A small image autoencoder, trained from scratch.
Model: 32-pixel images, encoder arch preact_resnet, encoder norm batchnorm, encoder activation relu, encoder depths [2, 2, 2, 2], encoder widths [48, 96, 192, 384], decoder norm batchnorm, decoder activation gelu.
Training: soap at rate 0.0017, 12200 steps.
Rows from block 6 of the encoder, named by matrix and row number. Rows with one number belong to one channel. Each number is 128 + 24 x the weight over its row's rms, rounded and kept within 0 to 255. All counts start at 0. Numbers have three digits each. After the name is the row's rms in percent of the matrix's.
# convs0: first 3x3 conv, stride 2 (encoder.blocks.6.convs.0.weight, 384x192x3x3), inputs 110-131, a 3x3 kernel for each
# convs1: second 3x3 conv (encoder.blocks.6.convs.1.weight, 384x384x3x3, transposed), outputs 105-125, a 3x3 kernel for each
convs0.75 101:164111139098116126171181121142134125135098114139120128124103112131112117168113159135099142110150159114147092152133103119104135148097119117144120145156137140133157161122054125128150144107140133109144154121144135089123089112130182083137135105145134159141088072112102123168142114114100132161140129159120119114153146090140121176097141137145114164078125166111131124128128098126149126130119141092185133123096082100093137138108182146129154126119147148078114165150151152128109145121180097127170115162158123115173117110129128137128132133143140173163128109136101148126107117113087093150159160091118141152
convs0.76 098:132103151109088114144110132131133137111120150118138116135125113126098142151175169099110156106188136118119148125135162083137157131114107099179173142139093113120148122124128119101123139152117138161149119136087137147109131132086113098092163118134111101137133132123131126172135124107132147123082097132154122091133163100122119156130120115116083174130148137108108144104139137133154085153132113090171123150128136100133101156136118112185147097061095120130149102110153087134140121108147171138125077134148094122135125117102145178135148112117137147135142134098158128107151109102079135139145182149139111120
convs0.77 102:128114150168133131136115124137145140092154148098075106186111142153136112136092131144103097131108142136138156184095172164104104126149141140163143113148165114150132180160158150179147094118109111133098122133140151122153130176152100123111143127120123178172114141129149137114114109163166158115160105097117125086137122123099138154127128110108154147134135119136084114142107113123108159127141112092105142101123120123105110141134117147124095103109107167107113147108143116180113142167149170120104133115129127124122123151098130080150139122126170118147157147121136143075074155139134139124117136150092154152
convs0.78 099:112125144146069127056092127108143125148165128095132120150120125126119168109156159108136127142118137095123143113121144117120125184108127128108110128168109144134123114136139138151123118140188117130135133113112139104096117145101120083145130133142146094139130138147140089151140130141120113152149109153081133140111137157106127141112120137124145174121133144164129116147085136115129114140165162098163155075061164087141115104115115112103123103146114144152114116136175120102220109109128142149112083120089163098139104115163167146125114129117128135116154140111147081092173105123180113153205133113128095091
convs0.79 100:128101056143133112124144133105154134118138144124132117153100119147128119136192117129151145155109122131103131151125128056149151120130116118125107134175142136123149137119129089098134153127090140107099116177121115154159120128129164120119153174166177157135165094132114117140115123139145102138131110149129123148132117158093098132142141139119119122126137177127108180138093164146122157106133129135097133107141105112122121103151082140118098115145118105169144131186082153102118129097099092113124165121146081133130100124109127133139118108100098131114142132121085129169114163178130142074123145178101133144
convs0.80 106:101137094113140094121154157125133093097105107148120146116147099126155085142101109128098140137073135135153129153097166116149118089136149122159160173166130126104113129115132133115133123161095146152125130101136124132113108101140132122122106116142094129099170111125143158084129158152133132148127156070089101138113122125133101129129127119084167152080157117113091121126092081155126109134153132155101126167084118083080113120119074140125157155124125086123102102112121124092114142150129150118124098150099128113092122092151108123133112104104155160121153177181150108117114106130117148105131149165090124158
convs0.81 102:138120130157135125192145117113161143123149130115145098099150184147151066119158155129095124119085124147139097126099132127115175094144146106097153122095125134151121112141136123136104136134131119134098148118120103128110106151113114093111146124124111119100119133119138137144165138129122130116117101154113128087081145090117106143089159177148192115114178132114117121180097090116155102083087145102142108127154085132155116146122119148147142121143141097147131111136152154160138109129092083108090136108156099182130100125186119140134126145126109109130177146108098131128127133129137135136165135151153127135
convs0.82 097:123117110085105146162124139118135098095117134080094156116115141149139158128112139112120187110155130081123123123149147089151129076103113126137108153127104097107126129126135152103124141111138152145129087135116121109156167127153133121157114142126157159115108119145102133101114128128119119129116129166141103162140138141137140130131104157154130140135118105088073092123094136162117102116109114150114142170076126138115167135139129103151097158142130104116128156074110150158093164115151113146113106127130174120138125125120115137085136124113120143138161123105120122102189126158081124117126117124176131127
convs0.83 096:166125162081170133169151145082120137105131097111127106111143127103111129160158120149109128140083145141128149133134140145144112130122109146127126114091110172088117126127105128093123137133154131107108106130108100145078081161128159132173129139103132144150122140125094130168118093112096085166143093182136122109087136145132109150123136141123176142122120106136119119121118102150144075144129134151141148163128095164128133136119095117125098128157132116100143100097113118148135152152090127135093111145117139132135143129099155148122120125140110098096129112136134111145122140125145162130133079105096137153
convs0.84 096:123107123121098118152151118104127098096124142119122104090163111164136128102119163137118140147154128116107127106101099162137160095139137118107129132130139166099119160118141116105119144154110131079141118147136156104134165086136097142134085148107145156098127108141125146126135114186111119148131118137131161130136147109116116106133168128149152160137130105086108135104138120090112100109117094090136095135122115089122095105131100109124124092123135122124144145159113105106157174108149173130123175124127147136131100160173167152083154142153138140098130145161125127117099104152119120152154113101101159125
convs0.85 101:143108091185119107130082106143130108091125134110139093110136145126124147149168113106153147173153134139112158137089139168131122102132113154166110135146132112139146119120126106124089150165121156070115101087149146112137150105135127138084140118133170134109127140138122107103107096177127115080113093091103154094156155133153194117102139105131132138176130083164104114135115100148197120145122130136161166121140113143148172113121114108118143146100122088122135141140104125124161119144117131126105146133131108143131093111147144122102101134153149142137114143116151082109128137079129115182126131103123127092
convs0.86 096:156104133112134114172126129143191112136158098155126149143122134147150157081124118145081112068135102105190166148112125134135115120097147144079123124085130116126115131137136104140127121151141171130118112109119126098159097133112137092122137114148125138081117175121133137131150146169093146081164139120159132111105126127119120146152152109146140156141105136116144155118100125137163134140125159131082124125076137159138132133165111144113142120116097116145156126145130080112164124119128109139137168092108121110113142124135084119115107121168159138130082154103145145152131138132099090146153130060181100148
convs0.87 101:159076109147139108146139096152124140161121121143123117119106129109123121107102158130131139120103126124105106143099104078140116160106123104135114112128088183120083123143113102117151139148198140110093127142141148098107170119120121162133108110152114126153105119129142128134134130112155143129109113091134092118105128078124126129105092119110130130112137140105113081088136105100157144112146114165097150149090113137154125161117151129133128112081139087132141093131161107143133138131164135125129127158124136092134136099120122125122120121133143138156121132128165104158130094100125099113153128089081148090
convs0.88 102:121132116129144114112046102120161122141122116152137159106114165102120117163114156136108117091149092175144082116115142091121122140113087098142159150130141151172169098173146068132112100106147092140123154153141140096143111110132146091118148173151115129127165141119115166101128131113166083145128153124106110082190151154104143103136126126124123094142109118142134154127142153120176146082132141107135124120129124089128115123125157126156126103130131104069135162163105093119113119103162098115153130089217109092148157132165104126142133093110117149138092088153083154067100160105150135160147116122089176121
convs0.89 107:114138107117115116151171159109112180156113132148142154114145075137132155157122112173145134168115133149103137139145158154137069138123095147105119118151148128142134154154143147135110137137136104133143107100121091099122094143155119133095130136157103132143129131164117121131142152131116146138160141107105133111153104135136145117115126151122136137137102139128159061119156164150150141152192128100142105116154157133155127144130121098097147137119114176120136131139151167096124157107130161128127133119151083164160136147117106107103119145119160117117142158094118187167142170146120154121117134132126131126
convs0.90 104:111111082145107135129056088113090145130132157164117157098107102141128112120142119088124153155096178131134154167124177094120139144078153104102147121111095091154143162166125104086146071109147149157142116150116147123100154110125117123159125114132110150152114139140125124131142133115133093118101126127135093178089171099133132141129127131143145140101172099132103079108133158134172116066093170149092203124112117097090110147140112137139131129153095109177151130145119129111126085080109124154105144156124160152131108135125142094171133134122116096118095171107140118155114147174110186118145148117161161123
convs0.91 098:135161159140113093114103119147109151100072138146110162111123119145131131112154157135086102144074156147101132109101108131156123127159091145134116148110093116105109153116125129125116120133127131102116136163071107117087106164133113116118115129149147162135111099133181120150120100136135118127105122121145198196161131116136107170082148084129132106141178158132185100111141145104174130101173075130152141138134137124120157079145133126157110126110127084134127128122123135124060100140135144127110074167116108175120116129108126133164122149099146141090147165150144161136154130099146123150094129171131133118
convs0.92 094:133124156088135133116105134161164139176144133117106131142113144149149114195101137141127168134186191100120153103121141114101099121171153115152115131112140135143140154105166126085074157142140173140087140150109129144107190142140142135146124117151148110100166142073107111119094107163116131131129136134099086141134145104127123128096137064103133141123157151158153151127131104109114141138128124098093095132135098130086109135138129111137119083167138123104101135123137102142109123104086101118101220098159162128110173144097104125123145127156120151136162146156176122136151136114127124118140119142115119105
convs0.93 099:134120125098092105097141118145151092102092131114117116138159144146133091122149112109102060139110139135142171130120148119138141090126113155137131123127078145149130150160111145111095169112115103165121154158137162097164109111119093160129079156149142182139146107137128106161107130107126095116139096108105137133136129110135132141149121174127148159136171123119078068126126146104115096157097138066162159103102098106171111157121161149132124118136164120100138096145106070105068136159133157119147123124183115125209160136121125155137112122096120131155137103066137124118097135111130160118071123129081107126
convs0.94 103:117109087129120095142139087090121146122120159111121142129124092147120119122150121185121000121108000108109000156100130108143165110123135115154161145127147131155134131107122147139187129136168134131126140123099132119085090133077131125112139122110133136128139115123117136117145111121123094159111147081170139193127123175128126130129139054138146092115127117116107092105129125137137143103129158129103124118131129120144122122125135142108122126144162134124133137129108149114092134104172084128178113093160120125112119119116108140120109167141123142119135126089128161165132146149121089084128123141088124127
convs0.95 103:131073110147143162178134130105134111108111172110139196164061145146085116135143163135122137086141198141118150129139144122149118082121151109158098146139096140104162112103106135157120176134095105141101128117130137134163126127113130085152121160163137162138118130085132120136139104152096104122119092161148137139139145106127133056155147144123120119080141175099102127137124136092109116177163095128127141126134085092144121147138127121120144145153094163120125116204135128116087140127093112136174119103117164147076122132098131092158125137157119099116083147186152122088110119140094107112119168111128090131
convs0.96 108:109152083148120094120104094100083153161118187101151163142142122111161147092101115151130151138126113121113125157160107144140122170103118159123092125156140118107148093110180134142145089121183098136166082143107103139159139109138152131086097162142156127147147133134140101138193119122140149129164152133119108081103129142105108160112057145156140175099104142120119092155105086127129111149093175160111086148116097128101140137114084096142111091140170161106147120153142104146128142132134129139114135135142113154157122125145127118115112118127165129146139151151120116157133186130139108139130161119096085116
convs0.97 101:111096107118177122123149135137086134120120146089130130112095091112116127148121140115142168060130120098094107151113144147090135079126150117134141134166131105123140125085132140122124144134106140119135156122149101186135126110175137109123149148151148143145161151100097203136138157120166140161124180106155138101151138145153117137101116142156144120120104140141110112133122133152139133086118098129109181114141123133183123140107115110119138083126130122102135147170123117116174129121133111105141114155125144135130147089119146115093131104131126109096136109157121143083131110128182114168125127087114156093
convs0.98 098:136141121107124118113144120183133179138100150090164156123127102090132111171154141132143151142144129116110133076103057072137152157105114132112139160150106124113097173139119099144096178131126071151088133102122147107085118112150142131139138081132154116134141107092118120139123154137102123122099124121134101098134118121133104122138076127139128116136141070114072111147186161129167157130123138192094165160144117141103128083111167128129145130134136121156110142132123134111109144150139104150108125133156127088124157088131096136058133132128194111109152135120094109144147071105120145159063081159107109136
convs0.99 103:104088116111122112093105139129114131124127084115151114125147147113126093146144118110140154173157126150122156122101147089151148131100106098134158141106139121123100100117146125134104131151130132107119108102160117131138103116147103178189160139126138163174172106134098155172132123163118180162078125091122096114098123122088148176145163089109143127140129088150141165151154114161168141198100128123115050117129117150121082168137107123144125124148130094114106137133101163126141116104114139138107159146113123111102149099083175126166152087166123119104135097083135095151135104128118119134117137177119133142
convs0.100 098:116136123152147137121137156150142162144124128145124117150085193167169124133161121132103147160110127105087125149135093128122122099127127110129115151124110148164146086123143113161128109151110127174128140111133149116110111125112088078135128137132109130148115104112090155165120118119149102130111161131159111127141093116118131122097173149141144116156144111108105153111144116163143131142113140169140103111120140108101086152130100147139097142149144172155129135161133131129132094122106081128075073100159143089099117126129146116123103114135155120134129168123135087145128136119116117154125163159161149112
convs0.101 100:128138151118123101146095137133113118155119134205119158137111129114117160120130129171166110122142160112094121079202108122132150136102154120128140151105102144121186123111158097141118117098126113162150124142133126118154129127124110135162104146134101159122121157097173153110151145129116129132156089125149180142165106109140155133141131108148096102123116126129096127116105140133130124102151135115095143095147149104136113105119102084104128077134082109132133114141146123094137127147131114124091134096174107089128181135143126133164107141152117091110123147147093104164131135118194135081160158115132089123
convs0.102 094:112083134126125139117144108114152117154141156124149153138091095126113149151130160126131096178129172126132133174090136162135117124106127054116132138123134100121170170127149150101152115115168094152106118155148110135122120180139168097120156153132121140130115167150135095127096166113147154102119117098128123094113103099111119126104116145103128123165120126157153137150108089184137108154112144130129094120115136153137072108138159109111150123104107122142116136133129175104153129135158137138098114098129143099134131131136122125113136146104142144145153107138161098154137150118141104122154131057125119146
convs0.103 101:130096136151130108162130134154152111148135110157144154130145131108127097155150152121132148108129090118154117146117129121123074146121163124152107138120120099128132112130173115117137101103143148137119135107131121101134122118132143108113111126120166109169148112067121104149098120131117153145123140124120106193142146124170131119121149121106141087125147138190136113173128115173100126151115170148134120146107126145126145160131127095134144088176131187125132108075127153084088093106121127098161128169096140145094099124116081163099116123094131098130104145135125129097162163131141152162126141090152118150
convs0.104 103:168135141116118096135146103143161155127156133134128153105166139119091164132131123077137135121166104162149134145105106101126151115140121144128123113134117181099112110120107133125155132139096130106153103118153114151131113116154152132162148133122126093103107117147140160152113121095167109124156159111146090132119133146103122137166095116114108174097050143108156139171078144169130105137155134111136122126131132164116152110118134117132172145113105141107120156138133138130130128145171103150124110131116142129116111161127142105143160104121159118180214101114139175127115106134091123125153162143136153195
convs0.105 100:129121123117115115151109153120135106129173152120146161128141120182111132159102120151094136125163113116147138129092133109159138117137147090107109134137138105150164135150129119171111159215102103096154119091126129112131128153160132118139164167139077121145109176091056121102141124168182155110134114092110127092120144130113134107119124163133084138117107073149171145176141147145126119139100132118129129154135132143106144117138108124115137115103130133133126161154095173141117150101124106125116097125130114145126123118141135095158132135126122143136181150166124082142129106094126140134133120122131181160
convs0.106 099:125120176141138107117156101088113137124139181162128151135168108125118103143103156114130162133146148139126107131098117187108152154132093131174109168110140116155126135125130146142124149117131152152113118129119103137122132138143109122146063140085138088147126102118130159124113152123122131113127117128134125135110150165139079143126146111145085135100131139116177132139127120175132109164147168150129176170107156108152133157129154123123127124102136108142131116170127117116088111122092139129159095096164103104119072136138102125141150100092150131133162129103170116173085140144123149120133156141116131178
convs0.107 101:143150142122122087137118141158109124146089169124117104162095151117119089157134148140145143108124144125116102112136102147117097161181099146090082103077136129115146177128107143127096156131117146120090152125159140086124122111128144075158121148105100149142131121081133106144109131160109087116129132145163137096159159095134140143156126116160126089127135090116205125093134147114155135154130117157131122134139134127156139109162086135161103101150097131125112143148153128101122124105143124146126179124141145145128144157129142139158135146119136126150135116112161126096139170138092165164138147089120118107
convs0.108 099:138093121121124134135137114140111124130137104118108103131136160118143159095151140160111123178123159152103082127143141159122108167121126164122113097142129114136145143103145171144134079125176139153114117131101136134123131126138153113123144124089113121105119129128148121158137121130109125140112125125097088100164160130128124086131121148131106141137129117069105128115116126103107159100120098140144158126176079111105164143106118114161132149091148138119135137112129143101137134114160129147083135109138116121139149126144144162136099157119136098124182122136114119144091132153120149142107150168151134123
convs0.109 101:106174173117106112147161109144147134120140155123129128178137141163156151132108113136174113099117094125150104179122140125123143135177157145109117134151099138144113076117122179111128134162163142128143141165144122114135097116172152130152099113130098111123116120116063114117134115110140105150119115130133151134111123117119171111141134106128141159110091113129127157137113175179141069162113123159125146123104104126154161095137125144166142154113167123102123146076131107128166157142135111117131137134132133138149163123125107130137125141121125134112123146143144118138110113103103074103177159130148131142
convs1.75 103:141133131109131161094088109084148073088095124104147110134173105093156115172130144076108120117126115125118139107117137120160166124113073164146152142103104112128092160121132146107134163176066116143091161071086148143120125153138172102137131149118138163148088136126160113136172142103111118141129089126105147142161112114118175133085123134123130113115101147112156118138146136140098135148144143117142120121143125083116163117141169146153098102139105169123098131100136140189150122093183172136112093143088114146085141136178114170109136071145125121195079130136117108129119153144
convs1.76 100:109106129112105129136155134116106133133130168130088119119171149150129108135155119117134124117148154132170118079131133138085109175142164149168164104127121162072148078121100107112106153124112093106132128160138117122111132116125130157099162141119169143110178142170126148129141120118103084149098101107124106126118092117160119141161128148107076169124146156115146107110133146107140094124129175144105154117096158108130161071140150097168113140112144108094129123142121165103114161127108142112166133116112101110103113083230137141123122091148104166110117082136145092111100134137
convs1.77 101:101127125121115136131137141084146132083130152082141165115114133114135116129144145119109106149146155108159093124159138110157105157136150133107087144087131117104130101130170158116131112163149152124116126163151125194122115104078133108119156127134145099136113114118095160099141101114112143116112145083141130121159080174156171101131124123101130180117108137127155098108121184133130117136110133078137104195099123140086137091168133152192100140112191158103158196106114144084142129148134125070110128124097140119148142165149175138142138064166193128107111121109105105115178194129
convs1.78 104:138151139109122073120142109195154129078123110138084118114143153096125157123090125149175093166101126129163106096074147155110151171126141102129119128107148147121169118127134141132142120101117122090146128126183147123121135122143131122092164110125112139104125120129120140122109129138148111154098162155108097113146092096122133116132128118131140144119166102100096131152126140124112080136115085143197085120135111134159107123108160137162117108095199143151150161134117144116093097102083129123107141157098150127178085158152105162118108100110141078099113138167104116100145118145
convs1.79 098:091113144140155121162097119142106119155151130100133109166149109130144144134097109119147140124204102119107163161150163128102187103130152126136059103132129146076149091105132110113117170101129112101152116104120166165115138153083122090141177119152123135093120073129132135089140126144115164133122094170126137107132175102123090084125130139134094159143128116067132139163148111147143106093135166182138133116097143163095150083129157127131135142119056128130095152100117142122185155162136085152133137156124130113149125139132153108124128131140145156121133187082107142181099097114
convs1.80 103:125089115161152137106131131152119083155160149133119146119164139104152122124149126148100139129108123115152157142138186160107138104137119141160190163095152137137156088133137115128145107073115137127116082167152099160090135129144099124145114164118118141115133159122096136127163119163115109146103137148133155146096115123107153112113117158125145153156118087154121129090109154093132110118118104122125101126086169106132105138129165067128143090087153138105146078121163124112131120132131149122126137112118153175133085152086095122157149159150125131115109158115142107144167108090
convs1.81 101:125106116143129173110106124107147159095113134123158125071085114143136095161133125133129141129077093125121112079105130116107079143148134070098104139146155181080132134115128175092130121147165073145136126105159110125149150120116112160167152136125181119135137115119107091086144102163131131155130119119148120152130130173100107118115075146116095166099139154149118133139098091070159126076103095125107111152137107175141078129150133176133124134142152146159091119098086159115137171160175144147110137149147086173145108103145130140149132100115119137096108146143119149121143100135
convs1.82 100:140129109113129120127102131065151160144124123139105161152127153122121114157129073150142143146111110134116161151139148154131175072118160127132169101155129205096098096094118152135112138089117118095153133112089101115119100136110122123123177146137102075116130099109142104120101120133148130135123144151111132097120087129117136130104108132129140135117110128101121154139144141123168145127132093137099146093115096150139098124148121132148133117111125125107127107127131149119140121142139119169135106104161077134175168225212071137076116147123155119106115135079131145127159133145
convs1.83 097:151175160156106112131136127100131134132147072110088137116113071149156122156091134178138163090141136091109167107141052144123114142153138130167109134161156139131110132124096109149147142114163088103170087134126126114098135104183110108113152114107150136102135112120102140100094131153164106113116128093144110108124153106116118156157108137115135120097164114106131078096115100114111137140128169145167102119081161118145130124148102119137175179139167160141128135102157137141078129139125100122111103154150140105167130062112113148131123126173107138156116130142124149099119159116
convs1.84 094:138130155145128144142169114159154128108145119138163117113158108182155154159166053129116125098078124125114115082159151150132108101186079130141094162126143134154107132130155103135140157132154118118117094172118139089142120135135119173139129103105155159122085121083128119176101110142114119137096099122126161122148075108163105128132143115114115111148120130102100187149103115120116123159178120110141155135135096160144107129138121075167073185124121106152140116123128118158133133105139140126116098157126113140132150096125124117115105127122117123114120125098129161104120117107
convs1.85 098:120115106106121117133114147125141165106139106110098121149097168089126120157121118113182153190166165160162077125152052181108091133124188165165098083154109132148107084111121136123102097135114129097145104127131105183123127143156136086116139145160125167121131110165130111102143115115122126126131110086136169173111118119127151158120118108102145137111130105127121137156151124091135112135151129085127157135137148124090108106076120145162125163080143117163104126114098126093124087106136133112140159142129128118106144104107163152100139114139140095141116123150112091131132160148
convs1.86 101:144134115166119108102100134118177090104156100142148120170126076138104090144115051131121123161142142136145085098151123092167115112088135144136159153147162118098129140103167120101118162119147056110137174135168139141146103110159139133149173135132170155105131128136139106104148102149101122126129121093146121103129149113137142088139145129122161149114142083177126065145117140119107111136135118126095173126133103136130130153130119141101099143095185119191112117126151158144140183143144122092137138118132135136115122126118108147100107136142164133119133120118110170132132146117
convs1.87 101:141161102099150121123115109144079152150171145169117141167100095129118076156150129061118064162109130115124125186145192133118152127152113134180160114104148124121140121124121152160113151133098115131144095111150150125120106131143138161137103112148103077157114150144155130129119185137151137093150140125117131166134131140123134133106117163167112116133100127128152177151128128136118113130151138130119113116148143132161106165114076108087133120110093148162085151177175158107132143103137137143152130163202128145161067132143109114098157142124121096164117143131131117129134122125
convs1.88 106:125087120113154159151104159096135097158140124153113134166157114092081121116121112139092148097063111139100080108162157105142107185135174161141121152142156127112100144151160125096118083156142131110123120153111139140121132128117104132139142168138122154085152103140091084153091094137151132129062164118146127102142140129146109103118142122110111137118156134138099133145162109138126139141134101111164131125127151126113125102107090124170113151124112122113139095115135116113056127142120138113118131152134122106130162124124095077151105117086106119080099128148174099139124116126
convs1.89 103:166123165124137129106121130099096101084167095144137128121150170125161114102141065115151120149146146049137154114135165089132169105130082094090115118128099129119166156077106130106124161161127138122128142140114101144111116109091146129151140129177138106102125138125129111100173105143096102121128137146161105108139132118174140160130122087116119124111089119149135106144117107125097165132151153163102089157129119160128089118133091166108182118174126129155140171131195145109142092116052092105146133128107053115136121154092149114148123077053156149097147127129138139122160134138
convs1.90 104:100142130119131128131108104136106117111156101140105149114091099178148107109153117112148102137122119161081152094083165121103114135156089113129137111127134106166128113126096158168074096162091144152135093124124131129109100132132112138157116155154095092143089126157105148092151120122178125108115108124153158128140107120114125155129078135133147116123100106121116128143115109116152110125126122105167143135159116133122115123126158128131065124146137133132154139138100152138125093100142124105126137139093124158129072110157120132121100162141140148127102131083152126063116138114
convs1.91 101:150098095135149126120115154124102130138130162152136144109120149109123139103127143154097148154151128129134100146115108110111128099135136088163122096145134166155127161140138119130131131141142135079101155140171118119141113113134084152152167142126145140113142135146153122115154091095153155069071156115137133157191147105138132134137157111148107139124126126107107124142130127118107154146106126117101117158130131141132148138141151139119090111122161143132109085116111134101120104095135112122103128105162100107097128085144109141107126149144145121143126125147135146088163131111
convs1.92 095:156168109136118099099148136121137105098108139177145177139124147188132124134134114143107096057133159162152152115121116135160149133118172125112170140131103110096105160116150105119120126180118137122134161076062125137107144113124115140136095138124122130146128131115158188121150173110130103126130153113148118143083170138138108108177075091127149098182083127120146118114131119140124147126100140155109113112146153140125102127135125131088126106099145098152083141118132151150171104112097124148137129128134123142146106114177145098145139147147138175099132136095142165090131164138
convs1.93 101:119109094122122131121142134100158146114110119148146119125127105151117127172118104116163069098130116116161128088096129122129130140089098190058148138144137118145086082094140121056080124111123139165123175118134125115139135109096116158167154100137113136137117157157144130073164122145133118136153144092116107097141125097099126100142140121092134113131094099134120113113135144145154175132152123100133102157143107159145146131157096124094133157130190103106114157124098133099142164110133105104126141167134195133127088114109142113080093099087109126113138106135124132104135152157
convs1.94 095:106124117145116141098138131112112203130161132122118114085146126158124159118163091143117141143144214131153133117121170149133094119129136180109255106083117093123183096105123106120074172124141146149150122134134141160133078152120178121121118116134118133112121145136117119168128088150141125148094124146124146108145167113127092141107113137129182110126169110131120255135120180133138255095155133133126139148098120133166098178147157123138106102140076114128082135142168170136142114134112113111107130125164119165114136141144127136133099118131154144125107135080111078078134129122
convs1.95 102:100137144139115113107105145137107153128124132144115105132155132186097131169158142138103132130150139117101063092109153101108133151104174126128140132124116098125131118096108161131141082114088117087110146122117143151154126154138118139113148090177142187148169138150135091112126118150161116138140097139091113120156067111180130107124146112135149156076159147103134166167145145139148151131130131129168161162121126129128092143144172178124146093131126107106143109165138135129116110166122197139141129156135088116116148156054093136160148094110122100121131146072114138139119086144
convs1.96 099:143135110108144137102149141125145127167144133108124159121165131141122153155192142163091127117098152128140130136101108129113083118027089115099152128138144127068134084122128115114125091113096120112134128124128148124132126087132131118122104147145136136126136122119148106135141167135155108111079133112135145101108117117076152119132112098150127151087113111114132127158092138115085100134151120057126118105159125124035111104132134095089167096118109148138123117119086179139072165175146113151160158137102120123130114116109120136120129106135141121107129104085104166129100124136
convs1.97 101:126139103141117126142137137127127133133135128127125151158127129134120075139113121086114129090118123153174117128089189138138135164095106140120106163182146123110122077125136140129134123176097085110127111118158118160138139139133126137110125104123148100100172094120124124164111163174135137135062128132121133120147110093133170135155095121135132115102180179161141112178147109107165145134120120121124117166133140142145103169127110109100110056122145095107102104090127156177117153113116164146133118154148165136157170121097112105160085137065150104112112117127105115097139121127
convs1.98 097:130122139103122154122122151083140125115128098162123120131090130127112155135150118154106149136105106117081136140088137129123131120182094148145095164111109178173148141107100143155135134120132155120147143125140122161118115136087105134123154151114125170136118110135101137135181070128161130135112116143161120099118127161115149148108100134163117167089156140126157161110122137150105106140140113145182091174106129142104109124145159098121137125140111136131154137148100084142118145129169068134149162122163143124172106136096131125125111108114132149160150120184115146128112126125
convs1.99 101:117114114161109161127138115180155183128166131087124134074123137149124151142120141145140110150155124114122154146096148142127135130142101152130089137090123131163133153136165123145133118142128130123140154100104138162123168142131134117139174112127115101114141133133107116118105118102107164101093110126120130100164107122125117147129113071092121175129163132148141122125175159104126108116124108135150121156144161139115143124068121130119124114120139135142109108158130116095101122104103109101107130122088143118091164164117107173097092133122154118067092106124133113131140102120
convs1.100 099:104152117116131147135126127143104135057103091131083092163141142129132123142112117139122105119132102170130186110053160114069142119111131144161137062153119159124214104116175108132125125142111144129139169145113151151118129116135154107141120124112134096115162127124104108112146126147172089104169145093108141100148158097150128131172126140095164126122124137124123137088083092080148118119142141132138145121103124157144147130162149126110134080134116137140120108057095104131148134165149159116071129142142130142151092098109141165126095133123143140150138127141105141187142113113
convs1.101 100:143118120134125139120130119099141162100160151133138108117086100139120104155074114121132135160114119114115106122110105149103092142106103100125170114158100131104155124140110121113132134121130129120133131141165131136140124081149084170166144126086123133159132120122142161116127112177068112112141084116093130117115129135169123106158122140138153153089158107145113081118131086079106083134138123143132145126125080201152134169109180152131122162119108101113084128134094124108142121139131096119068095129159120152093201126115141149155096137143124146162145128131137206103151093144
convs1.102 097:142104150133121100140117150090139146143119137126104168170134128138146100112111119158155139060112155086138131147106089131134114155122163132150131156131145108142161111162178157128170191132112135127132137146101144085091128110105139138104109096100088102119132103130116148134144111063140086136091108116156119157129129119152103164130099147112140135145116123145153170078129165142115156132100118081082125135137140124117140150109077096092178133142178135143137148125139080101129126179103139114114119118113142139140145147175077133145106052142141084103150142092131153101127133133
convs1.103 101:141113133123129111140141117101139153130142144170125170151109112126153079123125105117144079091081129139140144151119106144173121132133116122134151166093082115128115087135144109090136110118117098119178129126116155109157138103140126123141171170125103136141147125078144106134136117115089085137099137097103134131132135134124117155119128159135113093129121084155092095130110153159112158113120115117093118099149098137122132097136154157164129121098118171133110125114127146140162104144118125134141131185161106116119162090071175121108142147097122110123137140117163062125137105142
convs1.104 101:123113146128105122112147128104159114120122110142117073107146101151122126146091139129131141081126090088122098129130146114152086143126152158107125149151130079082180145140113157095163107132139156116134123132146107113174133115128104143126141121111127130127128127118171122126131127134183159099147100089118148169145154111119157107113083108121122159134136171138095143117153140110105206129093137164146175105159166133131088135099152154118149122128122138132169123104130124133120133144122147101149090074121095093118140097119169155110106157164122166132113165142107142146126117133
convs1.105 101:114113122117140149136088124182135125114126126087155148134146118111147114090121111109114122154106120136108147152128163143158118114164151078110130093123123120159131154140128108110143072135122121127141126118097159139131139157102151110112175112130120105161129198138117120077182119088136119108137109126139131125136132146078141143137135163143104133162145100123136103113110137133143150143107126126163169150131078072114129125172124106126097126087131134147148182113119101127137122138118127164160110100116174161155200096150133068128111137149116153135113088112126117091123128112
convs1.106 096:136109122129160106118105122137192121107142108145129131108091099171145129132103081092103149112140182090154158140084161119120156111106134148135121158079094111091157175147121156133136095136155126118101122158130150095147100123100131150115102133107121115135109126144115158145147163114106068096085127154109163115154156135129168144090111159139139124117122097116144128163137159098125157135138117126148115118114097167087114120118099129108112178085150137161170144091147085087082113161106119125065108119132152135160181146096125134140140137171131111128082112131131163113150089105
convs1.107 101:130117114108113129078156147101144101106128122173161125115141137134106110138159121163144116135106111103092117120114132101097161094116129138135098140151134126161104090141138158131151100124151136168132161151081165132108096085117106152112174126132114131149125135115127148103175096125107130138121103073157134107144100105129143146136111148149074110144121151130158149107121094092097122133140125163150154119109128113142126116114131162111148115142102135084116113136089111138136124143128107117095041127118170136112154135134130140138168111133100130062144128127145138135138151087
convs1.108 104:108147145138113088123097131194113119100113097159097123129144091091151127109172131128133102105134169111123142154098120150138089124115105144155152150103104144081147103104152165109135098141133120111148133159113082144138157126138128141093119140122143097100104125151125131130104090124150076096133178135117103104119112129124116151087102117160092115122120127129145147124115150121114177122175120143121087116147146114141109110084187088157091146165132133180102143144121111182075137118116094140142131115134110121137136136134114160106160144138135139162118110130101153159109142133
convs1.109 095:129141120140089108123116130104118097159132124160120157129106151130109163104161115148153124142148140132132124170108158117113151132145111153127148149135113156123128112142211132101145147130152147091127137152117123106148184119130109140131139162146131166139129148134096130124094132109145093073115110116111126104154056153123153127105137152090153135143134101129097110156119118119169099087144134096087165139092124170100147100159144115116106106117090105145095122153120101108140151151181121120090137160160107148126106160170115110127145089124156075151118168107174116149154094123